From a checkpoint of a small image classifier.
Data: 123503 training examples, 7.0 epochs.
Rows from block 2, named by matrix and row number. Rows with one number belong to one attention dimension. Each number is 200 + 40 x the weight over the matrix's rms, rounded and kept within 0 to 999. All counts start at 0.
# q: attention query (model.blocks.2.attn.q.weight, 240x256), inputs 0-255
# k: attention key (model.blocks.2.attn.k.weight, 240x256), inputs 0-255
q.172,169,174,224,225,180,210,182,140,297,164,274,159,194,186,172,141,272,132,141,176,222,178,251,227,165,226,203,168,272,187,273,175,201,149,235,212,262,269,163,263,217,173,251,196,176,268,224,161,212,99,212,148,253,217,119,208,195,198,154,185,197,202,267,156,186,257,165,233,190,271,229,175,214,155,277,209,72,165,190,236,169,140,203,125,200,205,253,213,129,309,232,218,254,168,155,287,241,206,216,173,172,213,227,293,181,220,169,252,213,203,258,225,211,241,238,226,210,262,206,171,249,125,186,204,173,171,226,251,229,188,219,147,199,192,208,222,238,205,133,189,236,211,197,222,219,253,127,235,199,181,197,207,273,247,103,187,153,216,227,254,240,214,240,174,260,219,172,241,220,168,258,150,156,216,100,203,278,173,299,211,183,185,198,168,263,195,177,204,157,222,223,175,164,198,203,202,190,169,215,187,199,188,215,171,247,230,180,124,218,295,211,192,231,203,142,136,182,205,253,156,156,128,187,201,213,174,237,218,185,164,215,128,252,226,169,219,251,189,147,215,183,199,211,172,179,85,284,173,211,250,245,255,217,181,240,174
k.172,149,245,216,184,163,236,229,177,171,211,123,173,231,193,169,202,259,204,204,203,241,208,206,235,204,166,177,191,203,196,273,216,189,161,170,168,232,153,258,154,177,179,154,177,165,202,170,264,220,247,181,163,150,191,213,223,135,265,223,206,204,243,228,146,226,192,253,163,201,226,199,174,151,184,261,192,241,267,196,207,125,183,178,205,165,202,170,181,147,132,162,93,164,163,262,186,235,202,275,231,206,332,170,189,186,193,182,251,149,231,197,193,204,226,199,216,130,198,222,179,298,195,235,182,251,105,221,129,220,313,159,165,253,209,195,277,262,200,179,205,212,228,230,220,168,233,209,222,188,186,147,207,190,257,254,152,261,192,104,214,225,195,165,213,133,215,253,248,176,281,182,107,212,186,243,199,137,218,246,248,175,101,197,209,175,171,89,195,188,153,121,148,186,212,253,231,245,132,212,229,128,160,239,150,245,222,214,180,160,155,196,160,147,158,223,218,194,217,214,181,267,225,144,259,235,185,180,236,211,224,167,161,197,148,175,190,180,195,206,191,202,254,214,187,261,206,149,215,195,177,171,88,189,269,200,284
q.173,252,142,328,212,206,127,188,200,235,171,227,174,178,256,326,157,105,207,182,186,202,140,187,160,185,188,236,212,152,226,201,165,214,161,180,123,287,183,146,230,208,182,207,196,215,262,266,219,206,164,232,175,233,115,220,198,225,209,268,215,140,221,213,230,249,187,243,232,133,129,250,189,214,167,200,218,177,273,292,205,160,254,201,214,242,156,119,135,276,158,252,181,216,149,193,186,245,208,186,226,248,217,270,199,246,198,222,211,199,137,179,199,156,176,147,219,214,203,206,114,227,189,230,185,185,177,163,152,265,188,183,201,167,157,243,219,177,184,148,224,201,196,249,127,182,135,222,202,188,237,180,255,212,207,172,190,244,257,151,242,199,156,104,138,201,262,187,213,229,190,233,189,208,205,180,165,196,211,197,194,186,179,165,199,125,241,127,239,162,238,181,234,185,230,207,224,197,156,235,144,257,210,178,229,250,144,136,192,187,150,257,221,233,171,178,209,200,179,153,201,272,186,222,195,229,237,166,148,256,198,228,209,264,180,162,135,249,161,191,167,225,239,245,222,219,261,280,127,252,253,226,131,142,197,149,236
k.173,201,250,230,184,272,260,232,270,175,201,227,186,180,205,131,227,227,174,202,248,146,164,222,225,213,207,187,237,214,177,222,183,218,198,186,214,175,211,175,259,250,190,258,231,178,227,199,186,166,210,172,167,218,258,198,263,187,210,235,193,150,191,277,176,281,192,216,231,240,125,181,169,201,234,160,171,255,196,142,250,212,195,223,117,200,123,239,205,247,184,277,209,151,193,246,188,242,258,148,148,158,215,224,149,353,225,211,200,181,201,215,225,233,172,170,309,206,126,184,173,199,140,214,200,230,244,229,194,248,220,198,118,241,210,190,195,175,197,218,141,186,165,133,204,192,172,247,129,144,204,144,163,177,223,186,238,192,209,262,168,207,158,274,120,122,223,197,146,201,193,199,226,134,253,165,213,198,178,159,249,207,188,126,191,167,153,153,194,155,137,183,211,223,139,212,164,268,281,244,202,273,155,225,218,228,173,172,126,279,189,193,215,259,230,246,185,134,161,232,172,181,156,141,195,197,228,189,223,230,209,215,144,229,194,178,260,274,89,212,258,135,214,224,151,209,177,189,192,197,273,232,206,251,171,213,148
q.174,177,96,217,224,205,187,251,188,199,179,238,217,241,199,169,142,186,158,209,150,193,212,232,115,212,211,151,164,194,171,178,245,245,163,240,144,209,226,156,192,206,195,187,196,230,337,177,144,239,212,204,177,261,163,138,196,144,192,149,254,211,148,234,210,166,177,185,149,164,212,187,290,177,181,204,146,88,176,174,227,65,234,195,261,217,217,171,145,156,167,151,197,227,173,216,194,155,266,180,136,192,153,207,232,164,197,190,171,203,151,134,173,142,148,148,235,173,162,241,194,211,154,165,197,275,182,236,244,204,230,195,212,154,238,213,289,194,210,192,208,213,187,218,223,124,212,162,190,214,245,162,185,222,172,202,216,229,153,152,231,203,293,251,149,215,175,223,160,235,215,183,231,247,156,200,248,206,230,188,242,191,222,226,213,160,213,249,173,196,259,145,230,201,193,219,211,201,187,140,183,170,158,173,193,155,266,214,206,232,253,204,180,188,246,175,161,310,152,193,188,163,306,253,152,231,147,239,224,207,122,144,191,279,227,282,210,266,233,219,204,146,160,144,209,223,172,154,236,195,175,143,231,158,200,222,165
k.174,211,197,192,201,206,167,264,266,160,179,160,242,267,296,236,216,233,276,221,217,202,245,196,277,193,223,243,231,194,187,196,250,130,150,191,171,203,241,221,204,234,177,178,111,180,163,261,216,162,235,185,99,174,243,198,219,293,235,154,241,211,306,64,144,133,302,248,192,94,287,255,255,253,139,226,164,135,159,214,198,126,272,261,148,234,231,255,259,190,254,198,150,167,207,117,214,203,207,200,162,248,160,166,173,136,196,218,212,189,262,248,219,204,222,230,240,223,244,236,185,290,187,281,176,258,159,161,197,196,169,190,177,187,236,253,210,191,167,209,169,195,182,253,190,172,238,193,153,138,215,196,179,159,194,271,204,191,193,218,195,220,260,232,206,251,169,203,312,194,167,193,110,231,216,141,181,194,186,184,202,238,156,137,220,189,195,178,132,186,259,143,233,181,173,190,256,229,232,209,238,163,164,178,182,188,219,180,137,218,201,154,144,208,196,252,275,127,199,183,200,173,202,269,242,171,193,204,146,206,139,212,177,114,210,152,170,251,229,200,290,198,213,209,167,149,192,173,137,205,148,232,213,150,214,249,221
q.175,195,161,278,235,223,264,208,158,198,253,228,222,153,145,226,234,136,142,284,206,209,184,223,258,173,243,221,252,209,212,158,199,231,250,232,161,203,118,158,220,183,191,190,245,152,147,241,208,163,127,138,136,160,193,139,132,253,252,239,184,222,216,190,214,239,233,242,175,179,139,188,202,230,135,245,227,245,273,244,162,185,182,177,279,186,178,127,183,185,245,173,174,136,183,174,215,180,184,228,265,148,196,220,217,201,213,191,115,268,203,132,223,146,164,185,158,198,173,202,134,264,163,276,135,136,165,182,203,279,253,184,204,176,213,165,185,196,237,230,194,218,195,197,187,149,228,188,195,177,183,117,261,123,190,255,169,182,245,111,248,242,203,157,202,231,164,121,182,220,162,200,140,212,201,139,122,160,194,217,175,195,234,234,172,205,218,180,184,201,180,222,167,196,180,178,234,233,241,193,183,176,204,188,207,196,197,151,216,233,92,159,113,241,145,157,230,164,184,204,180,117,258,197,241,201,219,230,180,163,160,166,242,232,247,267,184,260,247,233,233,161,233,186,154,201,209,130,185,298,158,179,192,201,174,220,163
k.175,240,202,207,220,226,210,137,283,190,171,274,217,202,146,237,171,162,304,144,217,181,224,245,231,160,178,195,164,199,188,162,139,256,177,204,182,227,285,186,184,165,234,262,157,162,210,211,171,218,198,161,203,142,170,247,219,256,251,223,177,146,219,197,137,170,219,233,215,159,184,213,149,227,131,202,134,184,231,197,201,166,189,168,259,123,161,169,213,194,243,198,179,265,187,227,84,255,194,160,228,169,179,279,168,212,188,263,157,185,201,264,278,214,233,133,213,218,173,225,168,230,246,205,272,194,211,110,186,183,205,154,192,183,149,278,232,210,261,215,183,258,180,179,210,159,149,130,240,202,221,207,221,224,241,178,210,225,188,181,186,246,119,266,119,201,245,194,141,171,187,155,143,125,215,191,217,201,143,190,256,183,275,238,267,136,185,251,183,177,245,221,178,259,138,179,259,233,156,219,236,223,176,126,231,166,234,226,249,201,220,223,219,172,104,201,210,203,215,187,153,190,207,200,217,253,251,146,184,250,183,235,259,183,227,309,228,195,237,167,142,210,227,186,258,185,265,182,122,178,151,232,196,197,188,180,150
q.176,164,230,184,181,222,155,209,187,175,189,201,192,205,207,202,161,167,162,141,177,155,172,223,290,194,177,243,219,138,163,215,153,202,190,239,126,196,194,264,192,221,256,150,208,155,177,251,166,211,189,228,190,157,195,150,168,172,242,170,206,225,230,178,202,213,187,203,255,232,237,211,287,184,183,233,198,230,172,238,210,138,252,231,248,145,131,164,309,231,225,181,214,180,151,230,212,206,122,205,176,223,204,146,182,236,124,149,150,201,201,232,188,249,211,216,193,230,153,254,237,142,181,202,231,211,167,144,185,251,234,186,230,186,259,211,233,162,247,255,223,245,240,121,227,196,220,228,200,254,170,255,149,265,221,181,158,272,206,185,205,163,215,261,189,138,199,191,232,187,208,203,300,218,149,251,250,197,211,214,156,188,171,205,217,131,183,170,186,214,222,236,229,196,165,213,176,186,217,211,170,277,93,244,132,195,221,206,224,145,205,179,143,297,180,223,176,178,283,194,194,283,211,154,178,135,160,189,167,174,256,176,108,191,198,230,215,203,214,225,147,136,126,273,250,231,197,174,137,172,175,230,155,151,208,249,245
k.176,253,154,227,218,178,107,187,187,226,214,176,169,147,154,129,193,205,239,246,189,221,161,234,210,262,162,163,202,221,208,117,209,174,253,200,162,240,214,193,191,191,117,205,174,198,162,161,232,163,251,222,265,222,188,202,113,198,208,157,193,215,230,141,159,265,187,178,205,249,178,201,126,190,251,150,302,187,219,247,188,236,142,152,193,243,193,139,196,171,196,192,236,187,159,237,137,185,226,197,136,147,174,166,94,233,183,166,225,214,210,230,286,212,215,162,168,260,161,195,182,208,167,194,170,262,162,248,232,238,156,191,295,245,276,201,165,203,176,165,122,119,197,162,158,142,151,230,279,198,241,204,171,158,229,178,190,208,210,204,231,216,179,206,202,164,178,253,182,266,244,200,249,229,172,190,224,209,154,198,135,185,219,169,255,124,217,212,219,181,175,238,269,234,235,265,223,184,194,173,169,226,239,177,199,207,206,255,259,184,193,186,176,194,233,187,214,203,216,229,193,159,110,243,143,125,219,223,155,240,182,165,186,254,240,201,253,228,216,242,253,175,182,145,243,193,178,167,219,231,143,211,184,142,234,145,122
q.177,164,272,236,196,130,275,204,180,151,189,149,98,155,186,207,173,191,179,185,173,267,273,218,271,227,165,283,170,317,205,199,176,244,145,217,267,151,231,277,165,243,175,138,225,163,235,199,233,248,312,243,183,221,239,223,231,165,260,258,193,230,154,147,214,124,169,188,175,122,147,180,225,212,237,239,138,165,214,256,205,166,213,213,244,181,175,178,149,185,230,121,195,229,137,145,182,234,250,277,135,227,167,205,99,181,84,264,230,224,230,154,206,223,202,224,253,275,134,200,160,227,127,173,208,236,214,203,143,249,273,192,245,152,246,197,188,248,226,221,153,274,257,203,205,187,156,189,210,196,167,245,76,203,229,136,214,226,191,194,199,247,135,158,159,199,224,218,207,235,254,195,190,222,139,182,220,204,183,181,140,217,177,237,153,129,224,178,160,241,151,93,156,171,213,161,188,179,205,200,194,216,134,217,213,251,200,265,192,230,163,150,171,211,268,237,188,169,265,175,199,205,208,98,184,271,169,128,196,255,180,215,162,342,196,159,305,135,288,176,203,189,196,206,326,174,265,192,257,218,133,148,177,172,257,213,241
k.177,214,210,157,215,202,203,233,220,212,208,228,197,247,130,128,179,167,150,274,177,268,228,226,214,170,172,236,202,194,186,231,148,160,198,183,176,207,266,164,224,134,239,233,226,158,187,274,210,252,287,192,217,233,177,248,134,224,218,256,288,258,229,246,201,249,229,217,166,227,158,225,207,191,181,149,128,174,176,206,231,224,261,229,183,133,214,203,232,204,263,216,211,193,212,137,169,271,253,191,195,142,191,118,152,243,217,201,174,179,156,154,206,189,216,271,147,165,140,236,216,248,147,196,268,171,159,227,229,189,185,183,259,146,146,177,247,235,155,200,107,159,269,167,189,196,184,238,157,203,150,147,149,226,131,248,219,220,294,179,187,236,133,194,272,187,106,188,262,198,168,186,206,219,263,135,261,221,166,302,178,129,193,193,195,235,165,268,219,246,205,299,223,301,170,191,132,194,216,141,129,172,183,189,207,272,275,212,79,255,203,224,76,165,217,228,207,174,195,170,192,200,151,283,222,220,212,184,248,251,210,191,243,261,149,229,261,238,213,180,156,177,112,151,242,239,241,179,170,252,193,156,186,153,184,167,129
q.178,192,150,174,212,182,225,202,201,230,143,199,222,168,202,148,208,237,161,196,188,177,211,221,252,187,133,161,205,241,193,218,171,263,130,239,220,189,181,240,151,219,194,225,191,298,239,241,174,178,207,131,229,137,206,140,189,195,177,167,154,224,196,237,181,183,195,216,177,192,162,223,176,207,252,182,197,202,161,193,275,207,180,147,175,192,196,236,164,150,189,200,242,170,205,210,217,147,251,177,132,184,238,179,119,277,172,181,218,176,119,122,154,218,260,170,268,223,204,251,252,181,207,164,250,194,212,237,187,199,139,165,238,259,190,244,199,197,147,194,113,211,247,173,204,206,184,211,158,173,248,167,180,193,174,156,225,184,166,223,203,125,213,209,168,180,238,238,256,145,186,191,253,194,137,227,226,273,219,217,132,157,212,177,207,214,241,242,210,228,204,231,238,209,201,236,220,246,220,241,213,195,114,266,166,121,195,209,146,170,197,180,257,263,183,189,225,212,181,221,216,211,159,165,129,280,164,210,186,162,219,251,198,174,150,174,190,235,188,188,143,207,159,158,192,212,204,186,226,177,234,140,220,206,218,184,202
k.178,150,145,142,236,240,170,263,150,141,229,191,231,194,130,208,186,215,161,291,167,220,243,203,148,155,243,140,168,237,227,279,273,177,185,215,219,239,176,202,254,228,271,147,107,198,229,202,220,167,228,197,195,228,185,170,240,146,265,180,204,275,253,179,142,204,253,164,179,226,228,161,200,211,237,188,203,170,189,244,217,129,208,176,194,217,207,196,184,325,180,193,156,223,252,240,220,188,235,232,180,165,231,162,153,200,219,241,223,280,214,297,256,224,151,192,152,266,237,201,166,190,187,202,156,216,196,167,250,204,158,236,186,210,248,167,142,231,208,211,207,217,187,242,242,187,207,229,228,231,182,278,221,141,265,248,211,150,186,160,276,178,227,107,163,235,161,166,131,249,162,217,188,221,208,232,190,191,222,154,175,177,138,204,240,234,218,217,179,218,162,223,199,216,239,256,185,148,210,225,172,143,249,225,134,226,244,157,240,193,190,209,177,194,194,218,93,170,226,210,205,250,172,219,206,135,166,244,215,198,174,228,272,250,160,221,188,153,289,236,249,162,121,193,159,235,231,168,143,214,205,176,159,242,223,220,256
q.179,180,212,192,199,211,199,257,247,177,305,211,217,155,158,235,169,243,204,289,187,193,213,215,191,197,250,242,155,190,176,240,106,210,197,215,205,205,179,187,211,168,282,184,149,197,218,93,179,204,229,215,210,182,217,220,233,140,249,234,148,150,143,100,248,155,176,174,162,159,228,214,237,157,179,208,149,231,197,194,202,227,163,197,189,148,193,230,231,223,193,161,161,204,228,103,193,188,91,240,244,175,239,163,212,199,272,165,190,141,230,165,249,182,233,258,223,185,167,198,228,96,230,203,130,195,152,192,251,212,192,218,138,151,130,212,214,168,163,279,152,221,186,211,257,152,275,190,282,172,228,155,249,162,174,184,172,236,197,119,156,146,228,227,188,242,202,211,222,265,241,282,144,183,144,195,201,243,172,179,232,90,182,143,145,254,257,164,170,180,162,181,224,186,217,176,203,230,185,208,260,153,237,258,217,235,203,228,110,156,179,174,226,200,182,199,211,171,252,245,232,133,185,245,159,144,216,154,223,173,181,134,120,204,259,148,200,188,272,140,189,153,217,162,219,144,174,272,184,236,111,220,149,256,230,240,245
k.179,178,200,200,116,169,87,210,192,298,187,233,241,226,181,186,175,200,182,181,163,173,205,222,224,228,222,177,160,143,212,160,221,238,113,181,239,306,202,172,231,179,201,178,154,186,185,212,176,284,189,173,153,212,186,245,154,284,196,211,230,239,186,188,237,187,159,194,203,167,266,205,212,205,222,200,227,231,240,124,226,226,251,183,205,218,212,184,251,160,189,178,202,168,104,221,217,210,204,184,251,190,182,205,215,221,169,214,132,170,182,245,239,280,181,183,221,175,243,221,195,223,221,161,237,227,228,187,194,166,109,154,165,227,251,176,183,216,197,170,210,164,213,246,264,223,212,169,173,188,185,218,224,168,170,181,166,245,301,222,243,289,272,181,248,247,203,171,192,218,246,214,195,204,185,180,213,215,201,221,233,185,149,264,229,211,141,220,219,156,241,170,186,202,275,217,228,192,221,146,286,184,145,200,212,206,122,234,165,199,169,234,221,264,229,240,260,189,160,249,187,308,245,152,234,149,199,180,116,145,192,218,175,185,265,228,199,229,153,176,234,214,199,96,166,194,164,166,186,228,224,194,186,250,202,183,220
q.180,227,253,246,239,255,208,176,227,238,189,214,153,155,261,218,221,173,223,274,189,181,245,156,205,169,124,214,259,267,205,214,228,219,234,195,213,195,272,181,227,139,253,272,202,251,225,204,271,225,216,228,161,146,187,209,183,229,242,186,206,241,193,236,147,151,186,218,154,181,138,129,124,296,262,221,215,122,186,180,164,162,213,219,248,231,186,101,198,255,157,195,212,238,247,156,215,160,266,194,74,230,290,210,232,262,156,166,243,227,280,183,131,183,160,196,247,211,188,246,242,146,177,201,147,223,181,216,210,222,178,231,172,153,197,224,145,235,210,309,231,259,219,144,155,103,159,155,115,186,160,207,165,155,184,248,181,183,138,258,253,192,192,193,205,216,180,229,181,162,138,190,171,178,246,217,301,203,160,232,140,217,195,213,222,165,273,179,214,204,152,187,214,235,193,142,255,206,204,227,173,186,235,202,221,227,238,266,223,175,228,211,236,176,221,247,173,157,150,304,169,118,128,144,189,178,160,161,254,144,167,214,121,246,206,186,203,152,178,146,184,168,200,145,262,245,239,194,185,244,245,232,164,177,251,180,203
k.180,180,124,197,230,214,201,229,234,160,253,196,165,230,209,153,147,197,164,326,142,213,185,260,254,201,236,189,180,209,120,140,205,229,214,219,255,207,103,190,224,262,177,189,237,214,197,231,193,210,206,195,233,168,104,200,211,138,179,257,260,161,263,201,207,235,162,211,182,214,237,217,170,167,190,262,196,220,174,107,265,155,184,160,217,271,122,147,195,246,224,166,214,174,170,170,205,212,190,233,258,289,104,167,228,241,234,215,124,168,262,202,218,109,266,212,225,202,229,109,271,230,156,178,260,239,160,256,200,228,163,124,164,194,186,235,227,204,238,219,258,164,202,268,148,211,233,275,192,180,225,183,211,196,125,192,175,262,198,264,134,233,235,259,195,184,208,229,227,154,208,124,259,119,157,165,236,205,204,155,267,187,241,236,269,230,135,200,230,226,172,167,175,222,222,167,184,144,275,211,233,199,201,204,187,196,214,296,152,152,202,236,201,234,182,210,174,242,214,233,231,184,148,182,180,196,146,208,228,201,199,192,166,129,205,168,91,235,174,180,159,136,246,179,226,223,217,175,201,226,210,164,124,183,182,244,117
q.181,195,187,179,209,169,240,251,211,235,195,165,178,159,168,248,197,217,170,150,184,184,194,224,211,168,101,248,125,168,158,240,217,146,189,187,172,236,166,212,265,273,190,254,212,215,189,221,215,268,188,163,206,193,275,133,193,196,222,259,207,206,198,203,202,200,170,225,147,195,213,220,146,133,236,193,220,80,176,180,260,138,196,222,190,155,95,185,198,195,181,190,199,163,191,299,186,253,221,178,179,150,215,241,183,102,196,252,243,193,221,164,185,185,204,237,240,258,189,188,189,217,163,265,179,156,178,202,187,191,160,240,226,240,139,299,300,219,186,196,182,176,187,243,200,211,248,160,246,212,218,174,189,175,184,162,209,251,185,218,226,214,206,268,176,202,288,199,223,237,143,150,168,257,164,253,163,150,213,164,185,230,167,192,287,231,231,143,195,220,195,182,255,206,201,114,196,229,151,213,218,194,155,201,139,233,170,319,214,163,201,175,197,181,190,215,273,261,226,176,223,218,177,220,206,266,181,232,148,258,218,234,181,217,237,244,169,190,211,132,155,269,191,184,240,198,171,205,176,170,226,205,184,228,233,204,214
k.181,165,222,245,154,239,137,212,120,178,195,150,196,147,186,204,130,255,160,253,240,208,174,240,220,195,135,188,254,198,185,191,123,167,155,139,228,242,216,196,170,194,265,180,134,293,120,241,139,195,175,244,142,215,191,255,224,146,211,257,239,245,212,198,249,229,201,247,183,246,170,139,174,226,157,242,251,256,231,129,212,209,244,241,273,148,330,282,196,192,190,228,263,206,151,172,201,182,198,140,156,162,218,183,130,183,191,207,271,220,168,164,211,133,229,210,206,240,191,245,257,230,139,162,245,221,221,203,236,250,165,197,282,151,212,276,156,249,179,174,143,166,109,269,172,223,223,251,144,230,232,228,243,197,212,187,199,196,229,196,205,181,192,193,227,222,152,179,225,205,141,167,157,214,129,248,245,212,152,207,180,225,186,247,182,265,178,223,192,158,181,191,142,218,234,208,196,197,183,196,119,160,176,219,194,220,202,118,167,231,179,178,149,203,146,161,158,235,223,256,250,210,243,230,189,244,175,167,201,208,267,240,143,241,196,224,222,206,226,224,213,164,144,207,178,237,205,226,198,198,211,203,183,249,210,190,180
q.182,168,163,138,210,120,166,230,265,165,165,247,210,244,233,207,190,271,150,204,241,149,114,206,162,184,211,152,224,253,144,240,194,184,187,176,191,244,191,191,263,194,195,259,214,176,199,182,225,202,170,226,191,155,259,198,186,195,188,259,142,217,229,244,164,223,170,231,199,243,133,229,155,179,152,185,189,223,206,226,272,173,203,136,135,188,209,210,200,198,253,192,131,155,123,160,140,157,181,151,229,273,241,189,249,218,207,195,224,181,245,200,183,266,173,255,204,188,214,155,124,187,160,185,155,170,195,187,152,128,209,163,218,109,237,176,182,239,133,245,202,215,201,183,117,198,178,188,143,273,174,164,189,191,216,171,228,128,196,178,208,170,272,181,276,211,185,238,164,204,215,266,147,179,155,198,160,181,212,169,214,252,194,181,201,331,172,192,171,208,198,216,209,218,198,183,187,195,189,169,193,166,190,219,159,210,105,262,202,133,178,140,177,229,151,204,231,195,163,226,153,136,122,125,221,244,252,215,176,252,257,225,233,147,171,201,240,159,213,252,162,244,171,222,181,175,155,205,240,141,285,187,261,169,159,220,148
k.182,192,232,250,235,175,198,158,87,182,163,236,187,241,173,167,204,232,219,193,173,172,277,184,185,224,237,241,304,186,181,197,221,241,187,191,163,185,184,244,254,212,214,214,234,237,180,203,176,234,148,152,246,174,198,186,181,167,106,157,279,158,200,224,198,204,220,142,234,157,143,173,255,124,151,272,170,232,272,194,163,187,207,191,256,159,240,143,221,211,146,244,201,204,155,187,199,172,220,189,180,192,250,193,227,146,233,212,258,204,166,125,189,133,272,138,204,209,253,207,245,204,203,218,241,247,205,109,111,231,257,191,176,205,273,222,186,176,203,209,172,260,232,220,141,234,235,179,212,234,222,182,187,133,253,203,170,222,154,165,263,304,159,180,217,244,199,210,199,203,216,241,211,259,140,193,209,171,217,170,156,278,258,219,243,260,113,249,205,224,209,170,176,172,247,231,195,161,252,298,185,282,177,225,204,163,200,168,306,141,204,185,213,224,202,175,230,106,208,200,220,233,246,207,272,264,176,247,205,192,156,221,211,198,186,222,159,186,164,175,206,150,238,218,208,197,296,174,200,179,197,213,212,293,245,112,174
q.183,234,244,203,200,62,140,255,132,229,170,199,168,287,112,229,242,185,83,229,203,172,206,184,189,197,148,149,185,283,205,256,220,208,129,197,223,252,236,202,194,229,188,236,240,156,218,161,153,229,152,178,215,122,241,176,207,153,244,207,183,211,233,190,214,259,278,275,243,139,251,180,143,216,201,277,175,204,294,203,196,237,182,222,145,254,220,154,103,231,140,180,178,218,178,204,240,199,197,155,211,160,174,277,249,179,142,195,229,144,221,221,230,272,237,188,250,204,140,252,246,210,261,133,131,198,191,182,171,144,216,181,171,127,198,178,159,271,212,231,179,139,250,255,169,165,204,226,199,197,188,177,115,285,198,164,238,97,177,202,241,240,214,180,201,133,224,196,190,198,197,202,147,171,197,200,299,257,172,133,206,261,214,245,224,211,192,218,206,168,182,159,162,219,186,207,243,157,214,134,226,184,235,290,283,125,185,173,223,202,224,170,227,205,163,205,188,216,185,219,232,218,189,140,233,165,259,165,144,183,181,169,235,190,149,149,239,155,123,183,194,220,219,184,253,173,224,188,198,208,266,174,237,191,185,153,212
k.183,135,236,250,189,228,250,219,181,141,160,240,237,198,153,141,221,201,217,278,235,247,207,252,159,134,197,213,184,252,194,236,213,169,197,173,191,184,113,163,255,252,99,277,253,204,222,196,281,228,202,162,224,232,196,195,185,214,208,197,197,177,149,221,185,192,230,198,194,186,258,186,194,144,201,195,197,213,183,267,222,128,227,168,193,209,225,195,137,182,237,260,281,195,202,230,187,146,156,176,138,132,202,182,238,194,154,189,181,166,214,149,225,142,252,174,161,194,264,186,283,223,173,198,206,189,142,230,269,228,200,236,253,203,153,223,237,183,176,232,165,185,222,181,225,268,211,190,150,205,174,201,265,170,262,242,168,115,104,228,226,198,224,205,194,224,186,252,206,120,266,251,234,234,154,215,183,238,203,210,165,239,237,188,187,264,193,192,170,250,171,193,96,84,150,203,162,207,155,143,195,199,259,209,224,188,172,259,201,237,125,258,156,229,143,211,163,144,208,207,199,209,207,230,227,196,293,232,147,177,269,187,185,201,201,160,206,229,223,146,166,135,264,280,189,236,266,180,207,288,215,197,179,220,208,231,137
q.184,216,206,265,262,213,201,199,216,187,222,179,144,172,208,172,231,173,196,173,208,264,81,217,164,155,144,213,155,133,184,180,180,141,235,195,287,234,171,196,175,219,215,158,173,194,211,227,182,228,172,232,179,243,216,138,212,220,171,200,154,250,175,190,284,171,256,186,181,201,189,150,251,208,195,142,215,218,206,189,203,176,287,171,195,198,175,159,178,137,143,214,243,197,218,196,202,123,140,118,252,209,162,247,167,193,248,213,196,191,234,145,186,184,133,205,217,235,151,153,200,182,199,169,261,171,224,134,234,211,174,164,127,171,203,122,259,237,242,216,204,220,246,238,190,202,227,242,197,181,274,220,186,200,272,194,225,218,266,179,180,184,234,236,187,195,269,183,258,223,221,220,252,235,207,175,140,204,206,216,143,194,179,201,251,187,247,162,215,196,193,161,192,149,167,196,230,260,153,165,136,186,196,236,187,218,227,166,191,243,264,208,204,160,206,239,202,316,221,195,237,156,272,228,260,249,139,194,107,182,185,205,220,259,259,239,219,238,221,239,123,201,260,222,127,134,217,207,209,207,157,223,174,245,233,174,252
k.184,91,249,198,257,249,237,147,246,178,150,203,205,174,257,192,272,125,271,108,200,218,224,188,215,204,243,176,210,235,143,179,142,163,156,173,96,202,229,215,233,162,191,240,153,187,263,215,243,265,237,142,184,244,175,116,163,156,198,242,178,205,175,182,204,219,211,195,295,205,190,192,191,224,212,242,162,241,237,142,203,226,117,175,196,228,142,187,113,132,255,159,253,200,137,178,179,192,185,143,175,206,139,228,256,176,199,245,212,220,213,201,226,154,179,168,268,237,109,198,169,160,122,284,199,204,185,231,121,259,163,193,206,198,150,247,223,153,194,184,94,178,199,221,195,151,140,238,264,238,218,208,181,252,180,167,283,244,295,230,217,200,133,137,185,184,161,259,192,223,122,231,203,265,210,247,226,223,99,172,173,221,220,304,193,213,216,220,177,177,128,226,175,226,153,207,186,175,250,195,270,162,172,157,195,147,209,229,167,167,207,193,214,222,160,212,212,243,135,115,232,167,204,269,248,285,238,121,224,252,216,162,289,241,204,144,213,265,161,220,199,291,158,213,211,312,204,254,108,207,238,142,164,141,205,196,171
q.185,157,214,122,199,220,280,249,221,250,226,190,209,171,164,250,243,193,281,251,175,246,220,224,197,190,298,100,188,227,213,153,189,172,189,160,178,179,106,149,185,202,214,217,105,197,207,148,228,265,232,233,230,197,183,271,297,225,211,210,253,143,181,162,227,264,158,156,184,208,203,221,190,188,83,209,271,194,213,94,157,273,228,190,147,217,127,198,144,222,222,179,198,105,214,168,194,242,208,226,186,190,167,207,202,171,207,184,239,155,199,150,251,141,198,222,183,173,169,157,256,229,202,156,259,195,162,218,204,206,216,148,175,208,131,227,203,225,271,174,142,180,215,206,279,177,181,182,141,201,180,148,176,87,241,179,182,203,225,208,118,198,180,157,179,226,173,209,240,242,240,218,138,169,219,231,133,168,270,193,261,115,203,207,210,243,201,202,108,231,199,145,228,141,211,224,193,224,189,194,218,195,164,115,143,244,225,287,230,202,153,239,176,200,186,309,166,137,134,227,225,206,192,196,187,197,158,242,306,135,226,115,163,175,172,181,212,209,264,205,182,197,217,143,200,143,133,153,250,211,231,233,178,199,175,272,275
k.185,152,185,208,224,212,168,186,148,187,289,214,241,287,145,243,137,208,199,124,206,164,270,205,157,231,169,189,201,225,170,147,242,235,126,266,192,203,204,186,211,191,209,301,183,162,165,208,178,165,235,262,173,215,119,257,249,213,187,247,208,192,154,155,243,167,255,176,89,197,234,215,191,202,212,146,223,206,166,157,181,279,141,194,182,234,222,190,206,123,231,193,230,215,169,163,246,187,202,195,204,242,158,220,212,232,191,245,181,178,168,280,214,216,191,268,153,162,216,212,233,161,221,191,199,185,264,178,182,121,142,248,191,189,230,211,270,220,133,130,311,221,163,227,209,249,221,198,282,216,199,218,196,295,194,187,178,165,194,203,241,173,196,199,206,250,254,188,240,186,223,251,177,210,105,221,251,167,304,253,144,214,243,198,165,233,215,164,192,204,220,255,205,196,247,176,226,193,181,220,151,222,200,222,178,169,179,173,200,217,252,236,206,166,260,140,244,304,262,197,187,222,232,179,258,212,223,187,182,140,195,226,223,146,244,256,217,215,204,161,217,217,197,193,224,141,189,137,163,175,186,226,244,218,216,139,206